A small text-conditioned image flow-matching model, trained from scratch.
Model: arch unet, text encoder width 128, widths [64, 128, 256].
Training: muon at rate 0.0064, 16700 steps, batches of 256.
Data: trained on photos with spoken descriptions (Open Images, Localized Narratives), 50862 training examples, 84.1 epochs.
Rows from block 2 of the denoiser, named by matrix and row number. Rows with one number belong to one channel. Each number is 128 + 24 x the weight over its row's rms, rounded and kept within 0 to 255. All counts start at 0. After the name is the row's rms in percent of the matrix's.
# convs0: first 3x3 conv (model.enc.1.0.convs.0.weight, 128x128x3x3), inputs 65-77, a 3x3 kernel for each
# convs1: second 3x3 conv (model.enc.1.0.convs.1.weight, 128x128x3x3, transposed), outputs 65-77, a 3x3 kernel for each
convs0.24 091 [117 111 133 104 119 117 142 160 164 133 141 139 133  99 106 154 149 150 118 129  92 154 255 155 114 169 104 134 119 133 147 136 141 139 143 111 141 140 139 140 113 121 119  81 105 139 135 128 138  92 137 132 119 131 116 118 128 125 127 122 113 109 126 114 115 127 119 157 122  97 134 116 140 111 120 178 145 106 164 141 134  99 119 109 153 204 112 106 136 114 110 119 136 120 123 142 125 122 126 107 103 104 136 148 143 130 117 106 134 144 146 114 125 121 121 129 137]
convs0.25 094 [123 117 144  92 108 157 129 117 129 141 165 164 101  92 134 126 170 139 167 118 132 156 140 154 104 142 113  99 148 136 117 120 136 100 105 112 114 113 150 110 131 163  94 124 128 202 122 172 156 171 127 168 102 168 110  94  97 108 157 154 124 120 171 162 115 137 127 141 161 130 139 143 110 131 112 133 122  88 111 101  83 151 139 105 109 108 136 113 114 120 102  84 137 112 123 122 141 148 121 136 159 108 156 117 129 133 110 144 126 154 172 138 191 163 123 139 134]
convs0.26 103 [116 124 107 128 103 125 132 116 140 108 248 128 136 168 160 151  76 162 146 117 119 153 126 121 138 107 122 129 149 100 165 193 151 132 135 128 141 148 106 149 156 154 131 142 164 151 200 118 153 167 124 145 187 129 158 106 131 121 171 142 113 116 141 131 102 101 124 107 128 101 104 102 111 117 135 126 150 124 119 128 108  97 104 143 149 162 164 153 141 138 137 111 110 136 127 148 116 151 129 115 126 129 137 174 131 129 143 122 115 105 122 116  81 121 129 104 125]
convs0.27 094 [135 120 110 148 115 129 111  89 100 151 139 130 150 137 156 133  89 127 140 137 161 168 137 103 152 124 118 150 171 145 123 155 117 151 127 109 147 140 127  93 127 151 118 129 123 204 143 145 128 142 135 133 131 102 145 144 106 153 147 112 126 160 134 126 128 127 159 151 149 157 129 120 168 171 109 122 142 181 120 132 143  98 119 142  91 162 128 105 139 129 118 128 137 111 124 120 100 118 102 146 119 119 164 150 143 101 147 175 128 162 157 154 137 142 116 117 119]
convs0.28 106 [121 119 127 116 115 102 104 101 100 125 132 131 119 148 102 129 145 128 135 151 157 110 118 157 140 101 132 119 115 116 136 135 122 122 112 119 129 123 151 119  53 151  99  63 129 127 117 135 129  91 128 128 126 139 129 132 138 126 138  97 102 106 101 120 135 114 122 141 104 147 149 133 167 174 159 158 149 166 142 160 157 105 112 114 127 122 151 145 145 157 113 127 133 102 155 163  87 136 151 128 150 114 142 151 145 113 137 119 154 150 160 127 103 143 154 143 138]
convs0.29 099 [111 126 129 167 170 136 156 152 128  58  94  92  54  31 105  85 105 124 159 100 147 151  73  88 121  98  96 117  88 115  55 117 164  60 118 151 109 108 102 119 100 109 114 125 138 147 128 121 143 171 171 142 157 124 134 125 106 157 125 133 139 153 154 149 121 135 134 112 138 111 120 147  99  89 126 106 109 117 125  91 121 149 128 113 207 154 144 158 146 134 113 125 132 118 143 149 103 105 131 116 113 132 127 156 138 113 143 146 128  99 109 152  89  90 137  97 119]
convs0.30 097 [120 116 104 135 123 101  93  92  78 102 144 126 105 123 110 128 104 135  76  89  94  91  81 101 126 136 129 147 150 136 177 213 161 135 147 143 132 119 120 156 146 145 146 142 152 123  99  77 113 102  93 131 103 145 112 129 118 111 119 146 144 145 153 125 125 144 129 132 139 103  63  76 118  81  88 114  93  72 144 134 112 124 106 119 117 107 114 149 124 115 145 141 119 164 147 121 153 133 105 153 134 120 135 139 144 116 152 134 110 137 112 107 123 107  97  96  88]
convs0.31 094 [139  96 109 128  79 113 132 142 130 144 108 133 137  54 147 122 154 146 100 123 117 111 130 147 112  53 128 133 133 130 103 132 136 103 109 109 155 135 144 125 115 127 156 175 155 125  90 135 126 113 126 119 123  98 116 113  97 149 194 139 126 113 139 141 124 101 110 145 128 126 115 136 126 149 134 133 120 117 115 114 130 172 176 169 150 148 130 126 126 112 128 128 135 107  95 107 104 106 126 116 138 142 149 150 141 129  84 136 126 116 134  90 140 160 144 149 154]
convs0.32 114 [134 124 128 152 166 126 104 135 118 135 148 138 187 142 144 125 116 113 107 129 130 132 131 107 123 164 130 123 165 150 117 224 175 131 167 135 125 124 124 141 118 124 119 140 129 114 146 146 137 219 140 127 153 112 139 135 125 127 112 133 127  92 134 118 105 124 124 136 132 120 107 118 131 147 145 158 155 133 147 152 133 115 110 111 112 148 132 119 108 119 129 140 130 128 113 129 137 131 124 140 115 126 145  67 137 135  97 153 134 124 127 109 106 126 100 116 111]
convs0.33 091 [ 89 130 131 150 163 102 131 143 128 142 181 149 151 211 143 158 214 135 141 133 151  69 149 200 116 173 124 132 133 130 152 146 148 134 125 121 128 113 131 139 124 145 125 126 138 124 122 120  89 147 131 174 139 166 116 145 125 159 106 141 111  98 114 140 159 134 113 153 122 125 124 150 108  85 139 136  98 156 146 103 123 104 115 105 142 104 105 115  89 108 112 107 137 121 113 137 144 138 138 117  95 109 114 100 140 121 129 131 137 176 129 148 132 113 104 115 131]
convs0.34 102 [121 137 116 159 129 136 135 100 104 147 185 129 156 173 178 125 128 207 126 241  77 101 144 120 114 122 149 109 132  96 116 139 123  97 123 138 136 154 127 139 137 107 133 129  91 113 151 151 114 110  95 106 164 192 104  72 132 133 138 109 118 119 185 121 168 107 123 143 118 118 154 132 137 126 112 148 133 116 143 111 113 110  82 144 125 121 144 129  98 129 130 118 115 135 131 142 132 110 131 129 113 136 145 130 145 145 150 133 146 157 149 143 158 168 160 126 140]
convs0.35 098 [134 178 143 133 182 132 109 154 148 109 171 147  70 135 165 144 142 104 140 133 132 144 160 154 136 148 135 113 123 135 142 124 114 173 155 116 134 112 122 148  94 115 130 106 107 117  76 151  93 115 118 157 154 128 157 118 148 129 167 147 111 109 124 120 128 132 155 140 151 148 141 144 122 101 135 129 100 113 135 106 138 117 122 135 107 124 127 113 110 131 135 138 134 136 105 155 130 119 131 118 139 110  99 141 158 100 115 124 122 120 130 132 111 142 130 117 140]
convs0.36 104 [133 108 130 152 115  91 142 138 126 149  93 120 113 200 125 113 155 148 163 122  94 155 139  74 151 100  87 119 129 132 145 147 109 125 125 133 119 124 132 140 113 115 132 131 154 121  86  94 129  51 102 116 115  44 128 135 134 139 129 144 115 116 167 144  96 143 114 125 139 136 116 136 117 112 133 117 113 127 111 116 123 123 100 121 136 108 116 111 131 132 115 126 102 104 115 128 107 104 105 108 111 156 102 140 108 125 153 161 133 128 124 146 147 104 148 109 120]
convs0.37 100 [109 139 129 113 110 120 132 165 147 159  82 146 139 133 186 171 207 193 154 123 139 145 193 144 120 136  95 160 142 140 137 109  97 133 137 123 131 119 131 118 102 129 123 137 151 131 121 141 106 187  99 123  84 107 128 179 118 149 157 146 126  73 127 117 103  76 102 106  81  95  80  81 119 124 131 143 122 116 139 128 163 139 118 122 170 150 122 120 125 112 102 121 103 126 127 131 160 131 119  80 106 115 128 137  86 138 120  98  84 117 117 128 114 100 122 119  76]
convs0.38 082 [119  94 132 147 114 131 140 113 132 130 155 158 141 148  96 148 154 142 161 124 185 144  15 120 149 110 161 109 111 104 126 138 105 132 107  91 132 136 133 142 136 144 108 113 147 141  80 126 108 139 131 106 126 169 132 114 110 159 120 150 140 111 132 121 121 124 125 115 133 139 123 128 142  95 138 136 105 121 122 123 111 121 162 128 162 184 144 142 144 138 110 111 155  96  93 157 127 120 170 101 139 100  91 122 126 137 140 125  81  97 121 124 136 150 119 141 148]
convs0.39 101 [135 159 156 125 133 114 120 125 104 148 138 156  95 125 148 148 146 125 161 158 152 146 127 138 172 152 148 120 116 115 125 136 157 148 130 123 133 150 130 148 114 115 158 147 132  97 111 110  87  96 118 141 110 115 120 123 122  90  83  90 113 129 136 123 105 113 116 127 126 109 136 148 109 114 119 123 122 121 135 125 134 135 103 128 160 147 138 111 107 119 139 126 141 123 132 116 139 121  93 115 115 103  97 109  96 126 134 121 133 135 118 143 140 138 131 126 131]
convs0.40 092 [139 127 118 159 147 132 143 131 113 122 106  89  77 111 112 103 126 137 126 134 131  83  92  69  90 151 150 136 137 144 117 131 115 121 143 128 132 115 118 145 143 154  92 119 127 118 130 118 101  89 119 164 117 131 128 136 110 138 109 148 115 130 132 113  80 138 117  65 124 134 120 136 111 135 136 149 164 166 135 165 162 154 163 140 181 157 154 132 117 112 127 132 117 131 156 154  97 120 133 123 125 104 123 125 121 131 122 115 112 115 161 159 159 164 168 152 146]
convs0.41 089 [135 147 115 114 132 144 130 145 141 101 133 108 133  24 114 126  74 131 135 178 135 114 133 111  91  90  79 138 113 140 128 103  75 120 120 125 115 112 132 152 119 111 129 114 123 142 116 136 105 130 128 123 127 114 122 140 118 113 152 118 113 137 136 130 173 131 156 164 122 140 129 115 122 165 140 104 195 170 123 148 154 122 125 105 174 171  93 111 125 103 141 133 133 125 119 132 141 124 113 115 113 142 111 134 129 130 130 144 154 160 139 193 171 116 119 113 108]
convs0.42 097 [142 134 154 139 168 177 155 124 157 106 103 127 131 105 186 118 147 100 127 123 164 166 149 141 142 147 128  92 164 158 150 138 126 155 122 125 115 129 115 151 147 102 142 171 118 101 130 147 142 108 156 124 175 102  89  89 118 116 115 119 158 151 132 134 121 132 139 118 119 129 122  74 104 137 103  96 175 102 116 143 123 156 188 151 146 143 104 137 126  92 134 133 146 139 118 128 129 140 124 148 148 149 110 133 140 139 123 164  98  91 109 105 129 107 109  86 131]
convs0.43 098 [158 151 160 134 106 165 153 157 138 117 105 131  92 104  99  99 138 100 165  92 107  89 114 167 134 147 110 108 132 120 186 118 125 135 100 128 115 130 114 123  94  89 121  97  90  99  64 187 164  97 119 156 132 123 148 146 104  69 143 156 147 118 125 110 133 159 183 147 149 134 113 151 151 136 184 120  93 147 130 101 127  99 163 141 153 163 170 114 144 132 151 121 159 139 112 148 173 122 145 140 100 121 125 130 155 114 114 133 120 118 128 132  74 122 133  92 136]
convs0.44 093 [141 148 142 148 142  91 142 123 100 141 152 163 104 119 140 168 142 119 103 134 200 154 141 114 104 129 104 140 141 105 133 146 145  99  91 119 149 137  99 151 122 112 126 106 110  97 153 119 132 107  65 139  93 164 114 106 147 158 150  92 158 156 139 137 112 115 129 134 138 140 154 133 137 121 151 123 150 132 146 127 131 131 115 112 104 159 142 115 134 125 132 114 156 134 118  85 178 133  72 152 143 112 138 149 148 147 165 133 143 124 164 147 163 159  83 149 119]
convs0.45 096 [124 107 119 131 166 146 131 146 118   7  28  40  31   0   0  45   8  15 109 136 109 110 123 102 122 105  41 117 117 144 113 123 138 144 103 124 116 114 127 140 113 121 133 119 129 132 140 126 158 151 142 149 129 108 121 134 126 124 120 101 109 125 121 157 114 145 161 108 141 132 120 133 117 137 123 133 140 125 122 135 131 146 140 142 129 134 154 137 146 173 142 120 125 167 121 149 151 132 143 124 146 115 142 160 135 139 147 181 138 126 125 132 124 126 101  83  99]
convs0.46 099 [109 125 150  79  99 170 127 140 123 111 138 101 142  99 121 115 144 107  95 101  99 116 139 150  84 115 100 121 110 127 114 110 122 138 114 120 126 107 137 125 145 146 147 178 140 146 136 148 127 141 111 128  93 117 109 166  99 177  69 143 143 138 142 150 162 130 134 127 125 154 135 113 162 130 161 146 167 179 139 164 134 165 177 121 167 145 108 146 121 107 123 136 131 118 149 128 115 133 152 108 111 121 147 142 108 120 109 151 142 195 110 176  97 107 155 125  99]
convs0.47 105 [131 144 128 123 119 102 132 135 137 131 116 129 104 118 116 128 127 134 135 122 130 113  85 135 139 122 135 105  73  88 132  89 102 131 107 104 142 159 138 160 207 170 148 167 140 132 117 139 144 126 119 129 116 126 123 134 147  97 115 140 141 135 151 119 142 132 123 123 120  84  96 105 102 120 105 120  72 108 102 119 122 121 126  96 130 129 114 115 113 119 125 120 107 129 125 102 111 131 114 154 115 120 150 135 126 112 111 122 107 133  97 105 140  86 101  98  99]
convs0.48 100 [115 100 104 126 148 143 140 160 141 116 119 118 100 119 127 135 124 138  62 125 164 112 119  89 103 120 144 101  83 106  93  85 115  97  77 103 126 146 127 105 126 117 141 143 147 155 244 207 197 241 215 152 168 153 126 119 106 138 107 107  82  57 110  88 139 140  94 128 123 110 128 122  98 103  75 120 121  97 123 139  97 121 123 135 110 107 145 100  90 130  98 136 121  96 106 111 112 122 104 141  96 123 148 121  94 120  92 118 147 141 136 144 126 115 159 187 168]
convs0.49 096 [123 104 112 118 110 100 113 120 111 152 134 102 140 121 121 132 181 158 141  99 105 151 122  77  72 151 117 117 148 144  87 139 106 122 161 124 104 120 124 116 104 112 122 108 113 130 157 141 129 152 163 155 112 184 155 139 128 158 136  96 140 142 171 108 112 137 126 125 132 128 153 133 116 147 142  90 131  97 122 144 171 103 138 135  74 154 160  98 142 136 120 122 124 131 130 133 137 146 156 130 169 141 109 171 139 109 169 110 134 154 186 109 129 142 107  75 108]
convs0.50 108 [124 133 156 108 145 145 120 112 119  90 214 179 122 169 157 136 151 143 130  94 146 132  86  75 116  96 100 168 139  99 129 129 123 130 132 131 143 128 148 118 115 117 108 109 137 153 144  79 125 141  88  91 121 143 107 135 129 137 142 156 132 123 117 145 101 117 137 102 130 152 167 148 122 123 137 145 165 119 162 173 145 113 122 114 125 133 106 106 135 116 138 103 126 138  99 121 136 135 148 130 102 141 102  99 130 137 116 115 145 105 118 118 142 141 153 146 131]
convs0.51 103 [105 128 118 118 122 134 133 100 127 125 217 120 112 235 109 116 228 131 115  87 122 135 104 125 123  89 103 108 120 133 102 117 136 161 141 156 115 118 137 107 121 116 119 108 123 111  98 114 136  81 100 157 152 130 122 102  96 143 151  65 113 152  64 118  87 104 131 118 114 130 114 108 141 143 130 139 126 136 113 109 128 124 121 114 116  97 120 111  93  92 140 142  91 140 135  75 125 112  85 152 160 137 148 113 137 106  94  94 109 134 121 154 148 123 154 133 137]
convs0.52 099 [140 155 164 133 123 155 104 142 132 130 111 143 116 138 138 169 148 138 179 155 141 168 161 147 162 144 136 128 125 132 159 104 123 135 110 130 163 150 159 143 150 145 115 117 131 151 141 170 119 137 129 129 123 124 152 140 128 128 129 112 111  89 103 109 131  92 128 145 104 108 124 113  73  85 148  62  51  91 124  98 110 131 107 133 143 125 150 131 123 125 116 103 103 133 126 109 109 115 108 167 152 146 157 138 148 134 131 152  82 116  66  89 127 106  76  97  82]
convs1.24 100 [120 137 137 116 162 104 118 162 108 148 131 144 118 119 139 111 113 132 123 151 123 146 185 129 106 128 103 147 164 135 154 173 127 110 131 103 160 143 119 134 134 104 116 104 100 116 127 138 132  95 132 126 118 131 147 151 150 168 132 134 145 132 130 125 135 120 126 132 127 139 153 154 147 149 167 137 126 154 127 115 142 155 159 143 175 203 145 137 160 140 124  92 177  95  59 147 132 115 167 114  96 111 106  96 126 143 115 136 173 165 164 152 132 155 150 156 140]
convs1.25 075 [ 99 119 140 138 130 158 134  98 126 116 132 128 156 138 162 149 112 111  67 102 114 104 134 144 120 114 111 109 136 102 124 114 107 135 141 104 118 191 177 122 135 153 113  99 152 144 114 112  60  70 141  96  79 118 106 110  84 121 106 116 141 133 173  90 106 121  98 127 137  97 125  91 150 177 124 133 161 152 132 140 115 135 136 116 145 138 151 135 128 153 163 140 102 134 125 118 131 176 144 101 129 154 154 158 139 120 164  98 110 127 154 114 123 114  96  97 116]
convs1.26 087 [150 146 140 120 137 107 143 185 124 101  87 100 112 107  97 138 120 132 128 125 127 156 128 143 131 103 140 137 104 105 120 104 112 101 135 138 128 138 147 125  73 111 136 109 140  90 107 135 112 206 131 113 144  93 133 128 116 121 109 123 135 186 141 141 147 148 136 158 129 135 148 154 109 112  97  90  67 100 112 142 115 114 122 124 118 109 140 101  92 119 115 120 122 106  83  93 151 118 119 147 139 150 129 126 144 153  96 130 145 160 137 176 185 151 154 132 146]
convs1.27 088 [119 156 160 156 146 148  99 101 123 121 132 119 129 117 131 147 113  77 129 121 116 131 113 113 102 152 172 111 154 106 114 128 140 131 108 120 129 113 163 142 110 134 118 116 150 145 168 129  85 156 120 113 116 100 106 117 160  94 100 130 141  68  79  98 106 114 120 128  66  91  93 102 131 157 101 119 151  90 103 118 115 103 114 114  89 108 147  96  99  90 152 138 160 116 114 195 100 135 127 136 155 157 124 148  99  84  69  73 126 130 154 100  75  86 112  94 114]
convs1.28 145 [139 149 132 145 168 138 134 141 121 138 150 166 112 149 152 118 141 128 138 137 138 151  91 140 158 152 143 141 151 140 138 109 117 139 127 132 172 127 137 217  49 127 186 148 153 136 140 141 117 102 145 129 117 106 124 138 132 112 163 161 108 162 125 135 116 125 134 124 107 118 113 101  91 173 118 118  54 190 142  93 100 136 123 136 135 156 137 148 106 107 147 135 141 126 109  95 146 130 127 154 172 133 112 151 109 132 125 116 134 173 144 161 198 153 104 185 150]
convs1.29 095 [134  98 117 171  99 129 124  97 106 154 132 123 210 171 166 166 125 199 144 120 139 152 109 116 172 139 120 109 103 111 132 136 166 111 118 127 141 130 130 123 107 111 148 146 119  95 110 100  62  99 143 170 123  78  99 114 116 127 157 125 144 121 115 121 163 133 102 123 140 124 128 130 144 130 126 118 123 157 129 121 142 147 131 116 125 107  89 142 100  89  81 118 155  93 135 163 103 117 128 167 141 132 180 111 133 117  71 132 120 109 127 143 126 119 142 141 121]
convs1.30 083 [164 131 141 113 120 120 111 118 104 125 129 128 149 153 144 137 130 116 114 108  92 118 149 123 108 141 113  90  98 102 129 123 134  88 101  92 135 143 107 101 104 126 139 124 148 118 138 131  97  99 121 119 102 138  95  99 121 130 112 135 109  95 119 149 171 162 144 144 136 115 120 117 103 107  88 179 175 140 156 167 137 114 145 119 101 119 128 104 134 126 118 125 127 144 147 129 141 138 115  93 127 136  97 117 146 106 107 120  56  84 124  73  80  88  75  65  63]
convs1.31 118 [132 116 109 133 143 113 146 164 154 123 106 151 168 125 135 156 152 106 112 109 125 148 182 110 154 140 116 141 159 118 131 151 134 132  90  97 124 102 126 141 136 130 117 127 133 116 106 139  86 102 169 165  86 105 118 148 106 116  97 124 154 109 121 150 139 136 114 100 115 103 116 123 146 139 158 144 148 134 120 107 120 129 135 136 127 156 142 132  89 124 103  85 158 119 126 160 124 124 152 124 130 147 102  92 111 124 137 117 100 128 130 109 111 129 125 135 135]
convs1.32 124 [130 134 155  92  81 105  86  74 111 143 128 141  96  76 131 130 131 140 139 125 142 123  89 146 134 132 135 131 143 130 115 230 133 118 139 134 149 141 144 109  85 159 154 134 139 102 130 124 111 102 141 141 100 134 116 119 120 130 153 108  93 110 119 130 125 107 154 168 141 142 157 143 117 146 159 125 138 154 133 144 106 141 152 132 137 160 151  98 126 123 107 136 120 130 111 114 144 178 133 141 103 135 146 116 141 118  95 124 148 146 147 129 186  95 108 116  95]
convs1.33 094 [124 103 115 115 102 143  98 113 126  91 114 115 103 117  95 145 113 115  96  88 113 119 103 170 116 148 106 134 149 131 158 112 103 120 103 117 139 153 133 116 132 117 129 124 151  97 117 124 118 115 161 110 114 141  93 143 114 112 146 136  74 111 167 110 131 134  95 123 139  96 143 154 127 113 143 129 145 157 113 124 137 123 156 133 135 142 140 122 139 120  94 108  97 115 113 162 114 157 173 121 135 153  98 140 163 118 117 134 110  92 151 110  82 140 117 106 129]
convs1.34 094 [ 99 194 108 108 128 108 154 121 138  89 124 113  87 120 138  81 154 169 132 140 134 108 131 124 125 100 128 137 122 127 110 115 142 126 138 151 172 147 125 123 111 141 137 102 138 135 105 109 149 127 146 105 111 133 110 109 128 104 133 127 150 101 147 144 157 120 144 132 142 130  99 147 140 145 131 124 123 121 140 149 129 120 108 146 145 142 148 137 143 140 106  98 139 103  85 117 131 132 145 123 135 150 127 111 116 107 115 105 122 114  97  81 102  92 113 128 109]
convs1.35 114 [103 123 152 148 107 112 117 119 132 116 122  79 137 131 118 111 125 103 108  75 156 116  67 200 117  85 169 130 107 100 140 127 114 138 144  91 144 133 113 133 141 113 132 145 134 170 107 132 111 153 182 143 144 112 130 121 145 141 118  96 102  78  92 121 108 123 126  98 125 137 124 118 147 150 122 143 148 125 139 146 117 110 104 127 113 136 110 106 155 131 150 114 143 156 113 106 136 151  98 117 120 144 127 146 159 133 126 100 121 132 119 125 141  99 145 125 104]
convs1.36 114 [142 137 120 100 192 156 106 154 135  82  68 159 107 103 158 109 131 110 105 108 139 117 130 111  93 145 117 125 125 129  85 133 155 141 142 141 110 101 139 144 109 123 113 139 129 132 214 115 152 107 125 162 105 130  94  95 125 117 111 116 139 117 128 121  94 110 130 128 116 130 101 124 129 158 115 168 177 138 155 167 144 134 117 134 126 140 111 129 123 128 192 156 131 150 120  97 123 144 136 122 154 129  94 134 120 133 135 124 150 123 125 139 141 114 123 124 106]
convs1.37 086 [158  99 116 115  95 137 155 141 143 120  92 151 152 134 147 136 123 137 130  84 120 145 152 139 129 119 126 125 147 116 128 150 121 126 143  99 133 108 137 108 164 114 108 124 109 138 135 147 128  90 161 121  99  86  88 138 130 144 150 128 121 145 162 129 126 167 171 178 172 116 134 139  92 114 124 137 139 127 162 137 145 117 181 127 126 176 108 117 145 130 121  99 112  93 117 127 112 116 148 153 112 120 152 140 128 139 150 149 168 156 147 141 180 164 165 150 140]
convs1.38 122 [124 157 125 153 182 176 118 136 130 124 109 124 153 119 115 108  95 106 128 130 108 138 169 123 119 140 110 143 126 159 162 148 159 152 148 164 123 163 171  90 118 153  88 106 149 116 107 147 130 122 136 132 172 139 148 128 117 119 114  85 123 116  90 128 133 129 175 174 163 162 134 130 139 135 118 144 160 152 115 118 122 130 170 137 129 155 125 116 128  89 116  98 104  88 108 143 104 106 136 140 122 133 136 137 100 142 128  79 108 111 147 133 150 150 152 137 163]
convs1.39 088 [120 124 129 147 142 162 129 156 121 114 120 114 130 133 134  92 117 156 116 130 118  92  85  92 156 111 120 109  97 133 114  85 113 128 146 140 132 121 106 122 129 105 133 160 134 131 104 106 128 119 141 139 161 173 157 155 162 116 118 126 142 145 133 107 112 127 110 110 118 149 127 139 133 129 106 123 133 135 127 106 135 116 121 100 135 134 131 135 113 108 137 140 114 158 157  96 140 151 136 142 153 131 135 170 145 134 161 146 119 157 136  74 137 115 103 163 145]
convs1.40 085 [139 133 122 139 151 107 104 107 128 120 127 108 165 156 186 124  87 139 100 113 124 156 114 107 151 129 130 122 113 137 129 107 132 117 120  90  78 129 110 114 132 102 126 117 140 121  93 139 114 146 145 139 129 113 126 116 110 131 143  95 119 142 125 133 158 150 133 158 146 141 187 164 108 121 108 125 151 144 111 105 103 156 171 137 111 154 123 105 125 115 129 122 120 106 112 114 131 121 147 139 113 132 115 130 152 129 176 171 131 115 100 161 168 169 117 110 129]
convs1.41 099 [116 131 127 100 140 154 128 143 136 114 119 128  96  95  75 104 130 109 118 141 141 126 190 151 107 155 151 136 146 108 138 174 132 137 145 136 130 134 122 149 151 114 136 153 142 156 132 136 179 148 120 147 154  94 106 123 132  97 131 152 133 142 142 119 118 114 144 147  79 140 132 106 122  98 121 141  86 139 127 121 146 154 137  96 150 124 130 164 130 125 135 133 110 106 111 109 112 119 107 106 122 136 118 126 138 107 110 118 157 145 167 155 125 119 124  99 118]
convs1.42 080 [125 104 108 108 124  97 132  97 128 129 137 179 122 131 153 146 109 100 141 118 154 117 110  95 155 156 157 125 140 141 144 135 114 145 133 109 125  98 106  96 137 110 125 123 116 134 117 134  94 129 108 128 138 133 139 126  82 116 128  97 124 153 113 181 148 134 122 138 132 133 148 106 166 162 106 136 147 130 150  97 104 138 121  88 134 128 110 142  98 111 139  95 123 140  79 102 130 118 153  89  94 143 100 113 177  86 101 152 124 158 111 124 142 124 126 164 127]
convs1.43 092 [124  92 103  88 108 151 117 109 116 141  91 131 132 114 150 133 179  87 138 110 103 109 163 143 146 141 113 118 113 135 142 115 120 123 123 133 210 131 126 151 134  90 123 110 122 132 108 109 192 111 104 157 113 122 142 120 129 117 114 118 105  88 121 125  80  99 171 121  92  92 111 114 161 149 111 154 149 102 118 118  93 157 117 121 149 134  96 135  72 104 183 106  96 161 119 109 163 134 152 134 140 123  74 130 147 145 137 122 127 124 106 116 154 131 104 129 115]
convs1.44 079 [124 137 167 150 113 108 104 107 123 104 169 133 137 113 119 123 124 124 108 145 140 163 103  72 127 117 139  94 137 109 108 120 130 167 161 117 107 161 122 174 158  80 171 113 102  97 118 118 139 101 134 155 134 117 141 101 102 137 150 140  92 122 145 135 120 144 137 126 125  84  85  88 130 134 110 142 149 130 125 131 102 132 131 107 137 139 104 148 122  90 136 123  99 159 133  52 172 164 142 136 136 145 142 116 128  84  85 117 100 127 117  86 126  99  83 117 109]
convs1.45 124 [117 116 123 114  91 136 130 102 157 134 136 107 116 113  36 131 126 105 154 120 129  94 124 222 103 132 157 148 159 124 144 136  74 130 120  81 109 127 121 115 133 138 139 119 153 106 135 123 169 125 161 143 100 141 147 164 157 103 120 144  79 137 150 132 136 121 131 133 126 135 141 124 125 134 153 168 142 117 121  86 134 137 136 107 134 138 122 119 141 128 132 115 131 131 127 136 147 121 114 103 102 126  85 112 128 130 118 120 109 133 162 105 118 128 112 115 149]
convs1.46 096 [130  94  98 100 110 135 102 143 137 107 100 137 114 110 106 116 122 105  87 110 148 131 164 140 111 173 135  97 110 114 113 142 114 148 144 120 115 116 129 135 134 112 163 147 148 136 154 120 126 122 140 153 113 119 138 122 105 147 163 116 120  98 129 160 131 124 163 134 119 108 148 116 135 124 130 121  84  90 119 145 111 159 132 113 119 123 106  95 129  84 118  87 114 108 112 162 139 112 161  76 118 151 148 158 147 155 141 122 164 154 118 188 136  94 102  41  86]
convs1.47 156 [126 118 134 131 135 136 124 146 146 140 151 129 138 140  92 154 134 110 137 128 132 135 125 130 138 132 134 146 160 142 137 141 160 125 123 128 134 132 138  85  80 124 137 119 155 107  86 120 139 166 106 129 144 122 136 158 123 129  97  89 122  88 132 136 150 151 123 136 134 150 153 149 143 134 149 134 146  91 118 128 127 156 127 161 137 129 106 158 138 119 128 128 126 105  70 124 133 108 130 142 162 153 119  77 134 147 152 140 134 109 122 131 100 129 144 107 129]
convs1.48 074 [146 121 111 150 105 108  91 110 156 131 122 118 113  95 125 128 130 119 143 136 169 160 137 133 106  94 144 131 140 128 148 149 124 147 156 114 149 116 156 164 145 147 137 110 142  95  90 100 101  40  66  79  98 108 175 159 112 164 215 114 148 169 120 153 149 167 141 111 161 136  92 147 162 154  95 150 154 117 133 146  94 127 154 127 124 143 121 141 141  94 112 110 141 146 136 142 143  75  85 167 148 153 167 143 108 121 139 135 128  99 122 111 121 110 122 120 108]
convs1.49 079 [155 151 152 145 174 136 157 139 153 128 146  83 144 155  63 131 150  71  79 116 132 164 132 133 158 150 139 138 115 127 138 147 177 138 121 149 128 160 182 124 117 148 108 121 187 159 111 131 134 121 140 105 130 130 135 107 100 154 156 107 155  96 118 111  84 105 146 130 113 148 128 104 124 146 149 146 165 134 120  97  53  94  92 113 114  83 139 136 118 152 139 114 135 111 114 166 136 134 133 119 139  87 135 155  82 136 136  92 177 171 170 111 119  97 101 135 118]
convs1.50 088 [128 153 157 144 131 137 120  84 131 114 142 139 121 109 122 124 105 115 118 102 143 168 170 103  99 165 161 142 127 142 120  96 128 135 132 109 126 153 153 150 172 194  94 117 147 166 122 122 109 165 165 150 137 125 116 105 105 137 124 150 127 117 173 114 109 136 159 154 124 161 137 123 125 170 116 126 163 155 130 133 175 158 162 159 151 132 154 137 124 132 139 142 119 149 149 126 114 137 140 143 128 159 164 121 146 129  95 103 114 160 125 131 140 125 150 174 128]
convs1.51 100 [123 132 144 119 114 115 116 105 114 107 121 142 106  94 162 119 144 125 123 127 145 127 115 131 134 131 134 120 137 118 149 138 145 145 141 118 100 114 126 120 114 131 145 142 133 120 141 114 125  94 141  92 110 131 109 130 131 146 123 148 143  94 149 144 127 146 166 137 146 154 101 154  89 115 135 127  88 125 118 114 114 132 111 118 128 136 149 112 143 118 152 157 140 100 143 141 106 168 131 148 147 143 142 125 105 100 130  67 113 164 128  98 147 126 118 136 148]
convs1.52 088 [118 125 124  93  65 101 115 105 123 163 130 110 128 113 106 152 119 108 141 137 120 130  98  96 131 114  98 126 114 119 100 101  95 118 104 110 142 133 128 116 133 124  93  79  92 110 135 134 119 153 134 118 114  86 128 125 101 132 183 152  97 136 130 122 118 107 121 110 107 113  88  97 115 127 123 143 165 132 148 162 137 112 119  96 120 119 104  94 103  87 178 136 145 181 120 139 182 147 144 115 103  98 110  97  94 113 104  88 131 140 148 164 182 163 153 161 138]